A small image VAE, trained from scratch.
Training: soap at rate 0.003, 14000 steps, batches of 384.
Rows from block 1 of the decoder, named by matrix and row number. Rows with one number belong to one channel. Each number is 128 + 24 x the weight over the matrix's rms, rounded and kept within 0 to 255. All counts start at 0. Numbers have three digits each.
# convs0: first 3x3 conv (decoder.mid.1.convs.0.weight, 128x128x3x3), inputs 105-119, a 3x3 kernel for each
# convs1: second 3x3 conv (decoder.mid.1.convs.1.weight, 128x128x3x3, transposed), outputs 105-119, a 3x3 kernel for each
convs0.51:110138147125149174119141155146108106121151157141130112179151118154178125203102161142050127133139107104142137136140175133127143117108154129177151096120155132159120122120101109063098148124118141098129096157129127158114113111170144154124123129138177124122147118135126097096149153114104096136170147108134171166129149103062166167076150125129146120126117130128124125137155112145110128114114134124120116163144127
convs1.51:141132085166141103129152064111128129117097137117137138084165117085100123138123125106129128137122112122144135127153149143125086135130117091097106124133153125098117175119116158128127150125096120117125135138120109134144134136099136128091132154101132124112102076082141130100150115120097129145147125125131135167135144132094135125148149045169122107160181126148125094149108119157131129137116107144131124125140133
convs0.52:127134139089149139113139154144121135110131146094130121127104132079114162115115122138115131089144152118164138130158147122159128143126130093127146154122128135092155126128146126097149151118133095170134136099179097132113146105127162126165121175120150128137130114115143121092126119110134159111135126125136127137120160138126111164182100131150132123141099138126128123141145121127113115113114154145096137127140133
convs1.52:087150136133136117100104165127140145116168156108141147166142156122128185140125132131084192118128205088083141151117141155058164143065111118160116132130098127113145136118152097078127104127119136105114122131100156097129147111120125122094138122150127145147113114151132130136132148147132128152111100153093140131125154142131144132146129120123176069140145128126174121142131089138133129126132150134105106147128131
convs0.53:117128082131158124099129137170141105125157105147151126105085131084124119155117108142068137121127136111162132139154149112178204099191126132171097074148122128116117131100112132115118146118121142137090147149169153171210106126112075089127172128129144125129156159112130154110138097140087095147121128195126110186155146190128137147100134122112156114123120127145112139136118171155126136130114139166132158128124112
convs1.53:141136122135102150145113127126152139166143171123101153130129153145134131110129123115113111145128082130150125135112088128130114099103114119121123126130133121128143114098117173115085113127164126181133128144126097085119109134132154131168099123127121110139150157130163143097120114104171127104129134101128164110154112057117107116094136134153099128127147128134170117088129104136129125121144131123131098115128085
convs0.54:121136166102129146108106100132108119121111090072141084162149137143108121167121057137070115126122140126123124143127143124157126141130102160114139125106145122132143144127133112123173093103123105132114084132094071104111102120108126124114140085096159129133135127072128129110143129115143083140159076139144128135080115086148103129163162129141140114144128116112128132124137110130077106096130143133127103127148079
convs1.54:130146123125137111093182127159129129137133081124149121137134157106096148080090169149111127134144152129130132161099141131106158117142128125117132140128110113129098129137126129136082124134121109151152160105164129126130115139134154117123121168129145127127122142171108104132128143117112133117128139096115145126142155148102114153116089114130134117114123136136153130115146168124115158149126138176116105110129138
convs0.55:127167127132142129098149129151098124128142101140081124122094179127131135134145164143120105125126130131124106119114142129138106110122137127128131061116131127124129104080124148114102133131126186142123116135135096149176123101122125141083142134137141106123145140088162142116137125130134145117133144129144165129138172157132155124113079121128115124126098150132151126098120084131125107139134137112117087133121096
convs1.55:098128105128086157172132140091132158090093126127117143121138173121120120092133152147134146142166146115131153134130130176141039127118135157093116127101163127100122096142132139110106124094149131131119074125127130121120125137125146113127125128128139101154125119123102137160109124116092143134118110145127176119116135122098110129137128131144072128134117153147120159160120110120127136162130129123148152117131133
convs0.56:086108129133109129105102095124124112113148144094146100126173130132113144174085078130124134127108117109141162105118138115097086133137101117082143093153097047159135118130098185115132096116137162134074069174128153110051118145113149129149127154125137127094100128128150129106099107129135126093095127134128157172103150171123138151127175172119148133112115093124111128121141164160143125157139123124127119120127150
convs1.56:153144144127166108130119138123098130096066123120088129160128067123121147123132121083147165110110099101127168128128154143210184117135147084170221081086189127140138129098174149162090117149135164100118129150141138152145117119139125120126127107130111148118110111128114102123164105137142085119131131131130104088126139146092131115158124108120175117101144116129118109101185133139137136149115105150143130128153133
convs0.57:145137123140148107079134122075102132119154114093159124073119124167136169108129138188096149136111125090125126130133090046078119107158112000182166172143162192133123147108182146160137188105133095162101174135090110150132030147154107139142082123131145134124138137132147147091136103110123082116127121190095127151143155083105166104053146125201158143083119140146135124079143131130153150129099133138124116109124118
convs1.57:131113133134089135136136132139110119140153091127164089161124145159126113101160081115146152141146150120123158117132145113157151118174148129127121114138107119138155104148148101125149104113146122117137148113148104121159141118134146073148139087127166131114168161151173119122103111145120074157169094154181076126149167093110131124137109140148052106122079152155141122158148143133137124153129125150087078137121107
convs0.58:142129100128108088116146135143109165119135108134099108121141171107088104152164132114113125163121104129118112074121105132128081151117099155108100110119138132129139110112151174152181125136138142099080136125109143147182143124115080131131152128141160129108126121126165117131127149157100156198098130117126147135130169137119200104129122131104083132113116116123117131121103130110116137163101130138152142147127112
convs1.58:123135143137109127129142117109117162101141167104130110134107124122113137095127104150144132104127106088102122133108100128115153135116159121123136169132094151162112100191127106141081134141134120116127120203128142137127157130115128125126130109140129083122092111153111115115107128127150129124130139114166121156099113126110133108141137167133138172148142077135113121165125151126111112123127126157117118130146117
convs0.59:150125113152143121131158126084135099125163145120106128108129164082107146112154143141109123148143129141123144120123077137089106167125132083107127129133106146124082140088101171092155145100126134142167082148078108106145096085078082144129161130089176117103121104129144138132109108091123160151150114126091152092201160118132139195096112143139075148145128131132128118107145104121142150136119060132110159154117139
convs1.59:139100119130138126179154133123130124164128126136137136126125116155143137125190139122133111133128118158105130086138124085114113127138098129127104128139128107080139133168142135138089137172102093134116100088185093108125123107110138110136117080120126100135169126113145141117170131119130123117140102135129123113125119096130117121123131083083111124136162126124142114129159138133170143135076119136124151146121141
convs0.60:143104095122160125102151127104136074127130121110148135105123132169135164143140128141080111169120146122110144133130128146147141130141091128113136157175144091122149074139135117118122076125130168076140141080122108133142110140164108115100140129115138097131124110126126117140123139138092115162080128115150126131125101085092091141093153149074142144099144137118125131132113137121095145138148136138138063131119095
convs1.60:113136133122107118139163104136128116096160136146160118081117163108198136091118137156122061120146144169107124134129129134105084127114117169140094149100106131150121150116159086116133125133170137101131158154098128126103160060122131143134127102158133138129114096116133111152187140120139111172136127113092125043158132124127118080144114141123149179122140129108129122129123130111140147102099134166114131074099177
convs0.61:129154099162139122103136084099138128165152181126198162128144126109190038131166129129118156097119145132121132113115116110116123136135129164137157123097134153094107147135130140133150131088168124135126132086145088141140138145131142101096123176102136118110139163157097127130121080126129081165073151127179114136133133128087143148101142111103146109099124114143132141140109134143121127115118168122128153130140125
convs1.61:126097143127138126131135141086144123095034146134139176132162119222084164168120088146118106121149139167118121159136115156161138132146117127133124132145120127106128073147122101144111140127127114125116129195126131131137177147163135132127093098139127145093095142109151151124094110123135131113105147108114085162150095132130114133101134148139113124103127124115139119141122076110103118124155153159141093118162135
convs0.62:137149083128126109126136128117127103152138116132134110128088143145150089133134124141062123138098136126137140117098131089149119115137108135114101127141133077123139120124153112143156114110116112154150057160156073192158129127128165163154137183161124156134149123138121141122075112140132156097079136103161107176133127122128162128098142134097150136099127150142123122143108132165126128145124138144128118144100109
convs1.62:139133140131150116128120137131186146131117155152137161090152080109136130119123155106117166123148169140133141135104118150131133112160108122124128140130107132122116147141169132185175131122154133121173117128194120130160117127121112099122126123122105093137123190140139115140142110129142129159122135122111125147111106153135119119161173097132137121137109104129098092086123153132126130111126122151144139124121083
convs0.63:129138127094141126120128149106109128142109121099146097144105068140150134078119108155077131129073136117147131092149129137142128128122090152123117140107102107134140084112138116114104159082160163114135211136132148137158086152127129210116114091158104141127107146066095094090090061132164117162125133094139126158124132165151154137112114119124193120127127130119132143175110125109142132107125118134118115164127093
convs1.63:131128111157136149114215137108095118124119153132145108183133131141135092182127126173105128167103141142123159142120121154131068143086159092132089150116120120142101113123086102097108113115150109168101100083096096163146104134183130104086147130147160126155121154141119096125115104125092092157157129147155110129142143113138080127160131140128095128132175129126114144126127130111104102128121125123119084129131130
convs0.64:182118129073123136102125122170105134153133112127149100132157177152116180094104098073136139129103111140115132120129094097120180169107114053134154114129098134117142135122123036108117082127149092143124122099145119103117134138128125122159108173150145120123149139134135086080105135133080126146127109162116134135189124106088140138098123109178125126125118106124134125154144117144163106123140126103113146111127122
convs1.64:124101134110127191119159131132114126130129082104133108121152157101115112093127160144137135107133107150123169130179134053072173123110140129114118164126130140118142119126141137107155151109117119137110109144105155148128123111115130152133149144130150172134119128181135120141089121108150106169146140125136133132127135134120131185130143108139112131134145128147149117163164131132073134121143133132132157150085147
convs0.65:121091137103130105124114087131126149131142154118139142178166083108126123133102198109126129151114105154103123131160139163121130126134131152157113120175138146134126095130128163084115105077128104085070147129064150061091118154077134133074127110126138138128141128115138129126147126139159141131072139149130120098142175141125067132109157125169143128140159138126124134096110142127095112127107130120104127117122140
convs1.65:143110119116125105147133107139119105142096155123104126121137111121126110142148128134131126150133075127097149139180098148127130120117119112124138123121127127135131153149177170176104112150110132146132129114129165122130143155178111173174129161123115130129136129119076121164116118163124133115107144096125137159134107141130127169163106127116143127146131128124100099133171158128084125128130116105145131107165122
convs0.66:093131109132140114098133112141146123133114104111154133160205070121119023154113099138078127147114150126126116128138138124168099130159115101112111136121107133113099083132124062136106104112112110151127171123081090142138119144131127127132132148112141086092143150083132115128128126126151131133131109164114126162120113179125157137118125128088115125133114128115107111080137120149091099124120088137087129146109127
convs1.66:113117102117125126158104146129133168167146119146112153140138135177128135150064133125093123122119107110126137133078087154135144117123133111177111117138087126116161170129173141154170085085122135170195156150111130145131149138155131117118121137124159173117156130101172129082148134124120133095129152139113138116105162125155130110147156105127120128118040128127109103126114157126100092135174102132126061150109125
convs0.67:139145130122127122145133121169125089135155089149130125113093135099119129158152128133136116143133091135130125137131138136149138124090128130119138133102102126125120164157109112122125114169117098067131137130111101100094085136147086150131095183128128128114125128151131125116150106136075128072109145086135139162066128143117164155111116130101122171110103129118114144145115141132144106125137134125126196129107123
convs1.67:096142112099148123144122098131127115160158079153129083146129089126138108134149095106132127135131053102125111146156148103138154063147117127122173131127154082135122127161115153169128128109093142163138149079083110170147131118134126127123168109169125147097103132115132124141131153135122100124131125116135133135129115147135138127120152187120115123168115086148122141134111147116171155129132134127105145109148140
convs0.68:110136171130124168113138129147138131125128107127113135153152085101116114151117160141089106138107124126110115148121170147155115145141144130126084151123156128102123160133138101142097119131070155129132154124124118146167116135148126131141088108137143122109125121115134117142144115127124110147109114128143128128154135129152131153136150119158139127104134128127122137135136085143105108121106153142133111133120110
convs1.68:095123114094155129127100132141114141152142114151128119111157123122119136124113155154104133127086096133118127156120126189115154109136122139116143127125106128151114174112149125136159108153133129138123126131107107120111116120148142129096113119127114141116129130129133103173162133155138125163135158129130140138111138095127128123112144156133129101098127152123152127127128116124132133116127133119094103132127141
convs0.69:131157129119143143101132133137144149084148113131133123127193137139128134173107087135159142121127124094091119135145150109172114162131109110103116123131104117118129127126141126116120139139174114105128144140124082128082117101132119123168185179091107131109129147121113139120154055112156062114122093175116098094173084133147092118131137139148175134130172130094144139136144162157093121154113158136135122116123138
convs1.69:137130142129105119149142140134119103182103169121096152105128141130081164120086129128123125121113113078125096128156140121110132126122144119128122147149128116165124109119092121101067123130123127117150127107093126130122164084129144074136120150129168080151127125138129119122088132099120133096130137075125148091131138111138155142153113119154092168140103161108136133106108158128092141111127089147148106127230134
convs0.70:104141123100138153148112159122155117141132124150164095195096083102097114162148113122139128157109133124121131114107143140105149132132120085129109117130102130155143124155157187122134150147150110134077051171044128125092139117133128139117144125184126122121139133128111142131150143203115150152124119138134112088125119088123121135145159120134134133108179107118062089126131101143141110139142109125127131126132138
convs1.70:148156141126118173124098133158117139127140185138149159105130132137131125137152110132127180137101136143088139094127133117163105048136121109125231105119169134103193133078161165132128072122138117161130115116139146145154086140129081156126129114113087149133105126095098081105145112125102135152113124103097157147120065152134121121141118121126086138142121119082107160096115128142169108109127117127156120128163131
convs0.71:115090130132127130105133115090093131136114127125118133131099099113126126149157126124160125135085176131109115135131134117115150115112144083132158082133108143095125098143110130139121129129127128128130118141132141121146153133105075129146064109118156120118128129138162119126127149123136142110111153088141147127138162132117139182113107126129084126135126131113084112130138108095139183130137128143136132148139151
convs1.71:108167136139104123112130154150133126106119116141094146115096104128079136130124084151032130127149135117097136108140205082174173128120146126130128122110152109120154092107131118150167123139094137156128114154059145152140168144155126159130143123135125133109111080122127133105139161148160138156120125124079090143129128160133095119128158177128116128114131116080132169069078096128147118112079127110107126124114094
convs0.72:080119124123168144124144132083170049103150117074153109129138177114130120185144130114063143122071123107120125149098103122120140113128097135164139130118140148173171147082159138097157161144142161132150148122136127160126131146120145093146169117129117131136134125134128117118170131151072149103162150129110129129116115105167105128139180087132180125113169131136109150139141145167077136115120137136127132151107108
convs1.72:139108106135124070145119119176092159147090140192091110140136107154068127151114101129101141138111086144147146154138108125118139146142142125109160138101133112121120142126089084092084128151112139168120128113115097128113143142134090147133121127130143067159142101066119109075121142118135125109129061076125124105116127133125110125123115071115110154163127098128117098159089117145139103130138123105100087108121120
convs0.73:140157098128148116124142130105177101134135118113121112106132134092118134131135111145053139162122120130116124110098165120126160095125086173136109145116151130109156164096185160149128112097119120125157126138130060125182126118129096137141120111111121118101138113063159120052123117136160127154208128167129162130187148164133160108149138118113122124121115122130155109139166092147125105127131158130112125107130132
convs1.73:129100136123122129129140163147103126138095106153089141125151120132117110146100131136160140126152098128133122142126148122108127118121139123128117114143124127155068156153123152108098129131134105099194079131139114159113132131145145143163110142146150075122160118140183135116120167055131153111132132148135133125125154130158081113134139128110131151133104146117100094168175151153107121104127128129132100151111103
convs0.74:134143122131106129140141104115115119114122105139111115166078072112074169163095101119118070130131101120087123130159111120155157112097145126114129118119151120123123110128148098110115138122119156190133122165085140137127135147170113150154128106178129125081126127082149108130092122129154151128117113068121168146115179125111148082131114137144124139144125121121114130139146123127127093120128133114126128132121109
convs1.74:175129102144099101145117117111129109094124176115119139131146106154158119157149131099145137124124179117108130129154174079098130145100136075116133094136128122118131137149109092131139130132125142100119138090090116092135114139150146139119126139137106124141150130096167112120159094174133116108129123126123136141148146150142135149129173111143130113133128131116167172099115090121132128095114172126127133147148104