Weights of a small image VAE: soap at rate 0.003, trained on capsule endoscopy frames (Kvasir-Capsule).
Rows from block 8 of the encoder, named by matrix and row number. Rows with one number belong to one attention dimension. Each number is 200 + 20 x the weight over its row's rms, rounded and kept within 0 to 999. All counts start at 0. After the name is the row's rms in percent of the matrix's.
# v: attention query, key and value (stacked) (encoder.blocks.8.attn.qkv.weight, 576x192, the v third), inputs 0-95
# proj: attention output (encoder.blocks.8.attn.proj.weight, 192x192, transposed), outputs 0-95
v.134,075,163,209,184,224,199,190,143,208,168,214,189,219,191,178,171,194,201,191,223,213,193,221,214,167,246,174,197,215,196,210,167,199,205,186,216,206,229,200,216,226,220,182,195,200,206,191,178,199,209,217,205,202,197,174,198,176,226,221,204,234,184,243,177,214,208,200,210,205,189,195,225,214,166,205,185,201,178,193,167,205,222,219,203,213,200,201,192,230,204,180,197,204,192,206,192,178
proj.134,123,218,192,214,210,196,168,171,178,236,195,177,121,227,203,196,226,172,193,181,199,209,194,184,218,180,214,180,203,189,196,202,203,163,181,192,192,178,208,212,204,137,210,199,191,198,187,195,201,210,181,188,209,189,228,222,221,186,174,201,187,215,165,206,220,210,175,170,204,204,197,197,176,229,160,204,197,198,176,233,198,168,195,146,184,187,225,188,199,245,210,200,189,202,200,224,187
v.135,070,171,182,199,234,203,180,181,196,245,195,193,176,196,199,161,205,205,201,233,191,197,188,199,191,190,214,215,196,202,194,197,191,176,238,194,197,196,226,197,182,221,196,232,175,186,190,220,206,204,196,204,187,194,188,220,201,191,210,209,179,223,213,208,201,207,199,190,190,184,185,203,203,214,170,224,207,202,180,190,198,185,197,158,186,192,196,182,190,206,220,246,181,210,203,199,200
proj.135,075,203,227,182,171,188,242,258,202,200,188,198,207,201,217,238,209,151,202,194,184,204,191,199,203,177,189,169,191,245,202,195,216,198,166,200,209,169,171,223,188,185,204,211,219,227,212,231,191,170,161,212,191,199,197,184,158,255,201,172,243,207,200,162,213,180,221,229,205,227,199,239,188,196,225,190,235,204,203,215,227,193,213,211,205,240,191,206,196,172,192,165,239,217,202,170,221
v.136,056,192,194,179,197,199,218,252,225,219,176,195,225,180,209,180,199,198,257,208,197,222,201,199,219,173,183,199,213,205,206,177,207,189,226,191,196,211,195,211,202,183,221,209,173,211,205,202,188,192,214,151,187,197,198,227,212,198,183,231,213,161,193,210,197,168,212,201,211,211,194,197,236,225,184,179,259,208,183,204,189,231,199,202,233,205,191,198,201,189,193,190,204,218,222,171,213
proj.136,067,169,180,227,204,202,216,164,155,180,233,187,180,231,185,225,220,205,156,202,194,198,204,200,195,248,193,179,196,196,197,189,198,216,158,223,169,213,210,204,201,221,202,209,248,185,196,198,206,203,210,230,215,225,176,136,200,173,216,198,196,199,204,200,223,262,165,201,224,196,225,181,201,186,173,194,181,196,204,206,201,196,193,222,194,201,197,221,223,221,220,222,198,199,208,235,207
v.137,064,218,210,240,188,173,189,204,200,192,196,210,217,205,194,200,227,195,201,180,194,196,200,201,189,200,219,197,219,196,221,213,183,178,231,192,214,200,174,205,216,210,177,177,210,210,179,202,237,199,209,143,200,198,187,169,180,187,200,212,205,188,174,190,186,158,200,195,206,244,203,228,186,190,195,204,217,200,190,188,195,200,198,185,205,190,182,199,213,170,210,180,219,191,244,196,187
proj.137,068,156,158,197,210,190,192,203,211,198,202,196,186,206,225,192,192,222,220,198,218,211,208,205,195,231,202,165,198,178,198,199,203,208,209,210,246,219,214,203,176,196,199,192,179,168,198,190,159,214,207,209,177,209,191,226,185,217,199,208,199,212,224,200,187,228,205,194,169,190,201,208,229,190,217,200,200,196,201,206,202,184,197,235,222,215,201,189,154,200,217,199,204,233,191,194,190
v.138,061,175,217,180,204,188,201,192,261,211,221,183,202,194,186,204,161,212,186,168,206,186,217,207,200,201,232,157,206,194,186,223,215,202,199,212,211,199,205,233,213,195,213,186,188,200,186,198,209,197,203,188,217,183,200,196,221,201,205,232,189,253,192,209,215,178,193,238,162,262,186,228,183,219,185,177,200,178,229,196,196,236,230,195,213,183,194,181,199,196,200,168,202,201,189,186,190
proj.138,090,192,203,205,202,192,203,160,193,223,193,214,206,188,223,186,212,212,230,210,216,217,221,207,191,220,175,215,201,149,211,186,181,222,180,217,194,164,203,162,212,213,200,189,180,200,211,173,190,219,204,198,188,170,167,204,237,174,186,207,205,191,201,201,165,216,168,180,200,191,228,224,233,178,239,178,177,228,178,175,178,199,179,219,197,203,215,194,192,200,212,252,208,193,188,201,251
v.139,083,206,202,227,206,204,192,192,160,191,195,202,168,216,197,190,238,199,225,207,211,192,230,217,162,189,200,202,201,187,166,208,192,165,203,222,214,198,171,199,207,206,210,198,254,172,206,211,198,204,184,184,202,246,202,191,223,193,216,189,230,200,218,189,236,204,212,187,182,221,180,188,194,188,217,209,186,192,213,187,203,176,185,192,175,186,230,204,186,229,200,216,245,209,185,185,183
proj.139,145,218,214,161,195,207,186,240,209,221,177,208,244,192,198,206,196,209,198,207,181,217,196,203,221,207,210,202,239,204,219,204,193,203,242,199,196,200,206,189,209,180,202,204,171,202,201,181,166,195,206,214,216,207,209,225,148,236,195,208,190,199,140,207,199,193,186,199,243,182,213,232,201,223,158,165,210,200,201,236,208,215,240,188,195,208,173,203,203,192,186,142,169,222,199,188,195
v.140,098,182,186,230,216,202,210,189,161,218,220,217,189,233,174,215,202,207,169,225,189,198,203,178,152,202,184,196,173,195,207,209,213,225,187,195,220,172,202,180,189,217,175,207,228,177,212,229,213,199,203,213,198,218,218,200,180,185,179,143,198,216,240,224,191,241,182,185,194,190,215,172,171,186,208,189,189,199,212,227,192,149,181,234,183,149,202,207,179,232,193,194,193,209,177,200,204
proj.140,140,255,226,167,188,189,201,229,221,197,188,173,252,193,244,205,206,205,181,170,226,201,196,220,219,160,226,207,213,221,203,199,202,196,199,196,179,199,195,211,232,156,190,207,188,223,209,200,204,214,219,213,211,142,223,222,240,236,217,225,197,221,181,192,205,170,210,206,216,230,198,260,192,231,206,226,201,192,174,212,201,219,188,202,178,241,210,177,211,203,161,224,181,241,215,194,195
v.141,083,203,159,247,173,197,219,268,196,233,197,229,167,188,197,165,213,228,231,227,193,212,196,199,188,193,189,210,211,190,191,208,159,193,208,196,191,216,201,206,202,167,180,190,189,201,219,209,238,208,203,209,188,215,182,199,172,214,196,204,203,197,173,254,196,208,238,204,208,182,170,145,249,201,204,175,198,230,161,228,210,214,178,210,196,200,180,186,220,191,193,183,172,208,212,196,201
proj.141,120,191,187,167,215,201,229,180,184,190,209,182,238,229,226,226,176,193,216,188,200,196,201,179,226,172,208,189,157,206,205,189,194,205,187,199,219,198,198,193,203,257,223,179,193,193,186,202,167,188,207,207,199,201,242,193,175,176,221,201,193,205,244,155,207,206,137,209,195,232,213,213,185,180,207,191,200,178,201,178,208,217,194,179,209,212,212,196,181,176,201,232,215,180,189,197,203
v.142,057,181,216,182,200,199,162,195,191,249,210,205,212,234,185,207,209,191,199,203,172,166,204,188,212,204,221,164,201,198,204,233,240,214,190,248,211,202,203,224,206,197,205,199,193,240,229,205,222,194,173,210,177,192,189,199,229,192,200,203,197,229,218,245,203,209,165,183,224,195,209,210,168,181,197,216,165,174,200,203,195,202,231,243,215,216,200,201,165,210,199,184,191,200,192,228,186
proj.142,068,223,214,201,187,202,226,207,202,178,197,208,207,211,201,196,188,201,193,207,226,212,207,219,203,141,203,194,204,247,210,197,182,200,172,200,211,193,187,200,245,200,228,193,211,193,142,197,185,198,239,210,201,222,233,187,194,186,201,198,227,202,165,180,185,163,219,206,211,215,202,213,221,213,232,178,230,220,194,195,200,199,203,157,201,181,213,182,200,202,190,226,196,192,194,188,219
v.143,051,203,208,200,204,184,226,210,238,196,207,227,190,187,235,188,191,212,214,197,190,211,164,193,203,184,221,190,189,188,195,219,235,244,201,196,207,209,215,217,205,208,179,196,193,162,188,184,211,213,155,211,200,197,194,200,200,192,173,202,237,191,156,187,178,204,185,236,196,203,211,178,235,219,200,214,212,200,202,203,211,225,188,193,225,197,192,204,228,172,204,195,194,253,204,201,185
proj.143,059,188,162,207,174,199,190,190,161,240,209,186,198,207,182,226,167,198,202,197,222,206,222,186,184,231,200,184,214,216,197,207,184,203,203,197,177,181,191,190,212,168,233,190,214,253,208,222,122,201,232,233,204,181,196,193,200,202,227,248,176,198,208,179,193,207,197,186,200,186,209,205,194,203,186,205,211,198,201,198,193,196,232,206,197,167,199,188,173,248,160,209,217,132,200,213,198
v.144,079,171,147,214,221,205,193,207,208,192,190,200,193,207,217,209,156,202,213,230,218,216,196,154,193,195,164,181,204,214,202,192,210,166,199,207,199,201,198,216,202,202,192,223,192,195,218,192,176,195,203,180,210,199,197,177,208,199,190,205,189,178,220,206,210,164,165,207,216,202,226,197,229,220,238,187,208,200,190,175,237,201,187,225,177,212,212,186,201,246,163,189,225,202,203,206,198
proj.144,104,232,215,203,195,192,194,158,191,192,221,178,124,250,212,203,222,160,174,173,173,201,197,218,193,211,211,194,216,199,231,188,215,219,193,213,185,177,201,206,207,190,195,174,207,201,196,203,234,183,200,191,187,224,212,198,185,197,183,197,227,212,217,230,218,202,200,204,194,182,180,216,166,191,183,225,210,188,198,232,174,206,200,212,191,251,184,236,201,165,225,215,200,205,192,206,210
v.145,087,155,213,246,216,175,192,187,204,196,175,237,200,228,204,196,223,176,184,231,153,167,203,174,127,212,186,188,197,204,188,226,225,162,200,221,213,162,233,197,191,175,175,200,219,195,201,229,212,198,195,227,197,209,197,211,217,190,215,172,218,244,204,200,225,176,201,204,205,212,227,216,172,224,220,233,199,199,200,214,156,184,173,209,182,181,182,193,182,224,214,217,181,218,185,203,182
proj.145,154,251,220,122,186,199,207,218,203,207,230,181,174,186,176,198,181,195,209,213,217,210,196,214,239,166,202,199,199,201,213,205,211,239,184,203,204,206,164,201,179,180,190,186,207,208,199,190,187,196,199,201,198,171,223,213,170,219,187,222,200,226,214,196,191,192,200,196,197,151,181,168,218,203,182,213,236,213,209,208,197,208,204,212,210,233,202,191,200,171,201,230,215,193,205,206,220
v.146,062,203,179,191,213,163,164,177,195,129,206,208,162,167,185,193,221,203,201,253,231,205,179,184,200,146,197,202,196,225,208,202,196,223,222,182,176,200,188,167,234,197,200,180,200,202,191,202,213,235,203,176,190,221,195,200,172,199,201,171,212,205,164,181,197,187,179,222,208,186,242,191,182,203,201,158,223,208,176,180,233,196,195,239,188,197,210,134,226,198,207,201,191,218,199,194,231
proj.146,097,233,193,234,199,236,196,221,215,247,219,203,254,221,236,209,170,204,204,173,189,188,220,192,212,273,198,208,189,188,204,190,219,222,206,195,217,204,202,216,200,217,207,229,213,201,198,200,198,192,211,214,211,195,222,219,237,225,212,234,170,194,244,222,196,201,205,202,200,209,197,162,226,192,231,242,179,208,222,202,186,210,169,193,200,241,176,242,212,203,218,218,199,168,201,177,201
v.147,104,204,242,206,248,228,200,225,193,180,197,217,190,187,206,202,191,197,185,161,243,200,209,236,199,205,196,186,203,201,196,195,203,203,199,180,203,210,188,178,196,222,211,197,202,203,187,183,224,218,201,148,231,224,228,206,189,199,200,200,219,184,193,163,178,167,174,225,193,200,205,216,198,204,225,197,201,194,179,197,193,203,181,218,182,221,196,262,234,204,153,183,251,182,180,214,195
proj.147,112,205,175,198,179,189,197,144,194,189,220,193,191,190,175,201,199,209,175,203,186,201,232,161,204,217,179,189,201,155,200,189,199,208,224,196,215,204,239,193,182,217,190,207,189,199,213,186,210,209,224,202,176,201,173,209,232,185,208,178,190,200,214,259,222,213,215,200,196,206,205,157,190,191,204,211,192,204,200,243,186,207,201,212,222,166,249,168,228,242,224,230,135,168,215,192,195
v.148,059,202,199,201,204,184,209,201,192,199,172,197,199,154,214,196,193,203,184,187,219,184,190,270,181,231,198,207,208,185,231,228,180,203,207,218,232,213,206,226,238,211,219,198,201,184,176,198,242,211,203,200,210,210,211,189,223,208,206,232,185,215,192,234,196,145,195,220,192,213,221,197,202,217,222,195,199,202,199,174,198,207,203,198,215,139,199,176,202,155,206,196,214,171,209,167,149
proj.148,065,203,203,207,200,187,205,163,211,228,204,190,214,210,209,201,206,206,212,219,241,205,224,184,227,194,207,228,210,145,207,204,207,228,208,206,200,229,209,162,201,214,176,169,197,205,235,157,175,213,230,206,201,186,176,201,187,182,200,222,208,206,212,184,195,259,193,179,193,219,207,184,230,169,194,181,178,209,191,209,173,180,179,214,218,203,238,202,188,226,215,181,223,237,200,211,195
v.149,091,204,192,215,188,188,142,194,201,178,220,204,193,191,192,182,196,185,175,209,237,183,223,213,170,227,178,202,236,204,204,216,200,147,215,214,189,209,207,201,206,209,194,213,216,168,190,198,210,241,180,232,211,224,188,162,172,199,215,218,207,187,156,196,222,162,201,200,186,219,209,201,218,190,224,199,222,183,172,171,204,209,155,207,183,142,187,211,201,192,207,235,209,187,211,157,182
proj.149,162,149,225,182,198,186,249,178,190,179,191,177,216,194,196,197,181,209,201,187,195,232,200,180,194,169,234,200,177,174,208,200,183,230,229,189,187,208,192,199,194,200,203,238,208,207,207,147,177,196,198,188,201,154,206,220,183,196,191,216,187,203,188,205,186,211,194,220,186,198,188,167,192,177,205,196,176,216,196,192,210,206,163,208,175,236,219,186,230,195,196,113,182,175,191,207,198
v.150,084,202,210,188,197,200,201,178,217,210,198,167,195,200,189,173,179,234,216,193,193,230,185,195,203,198,211,189,213,178,216,157,190,188,203,166,227,221,193,217,244,229,211,175,174,193,202,184,211,225,226,175,217,159,197,191,183,229,192,222,183,182,219,185,192,181,201,190,169,204,150,200,231,200,186,193,207,186,193,196,180,251,190,188,201,210,199,161,198,179,198,165,191,192,197,207,203
proj.150,138,193,178,144,206,203,201,188,197,208,192,230,170,219,198,231,209,192,203,185,213,197,227,215,201,212,173,200,177,177,203,209,194,206,227,226,202,191,210,185,189,166,229,205,235,195,194,192,190,186,186,187,194,248,150,186,252,183,230,216,228,177,160,221,222,247,180,197,207,194,211,187,224,197,211,170,213,210,187,174,186,190,191,216,224,198,196,229,192,203,197,208,218,205,194,199,190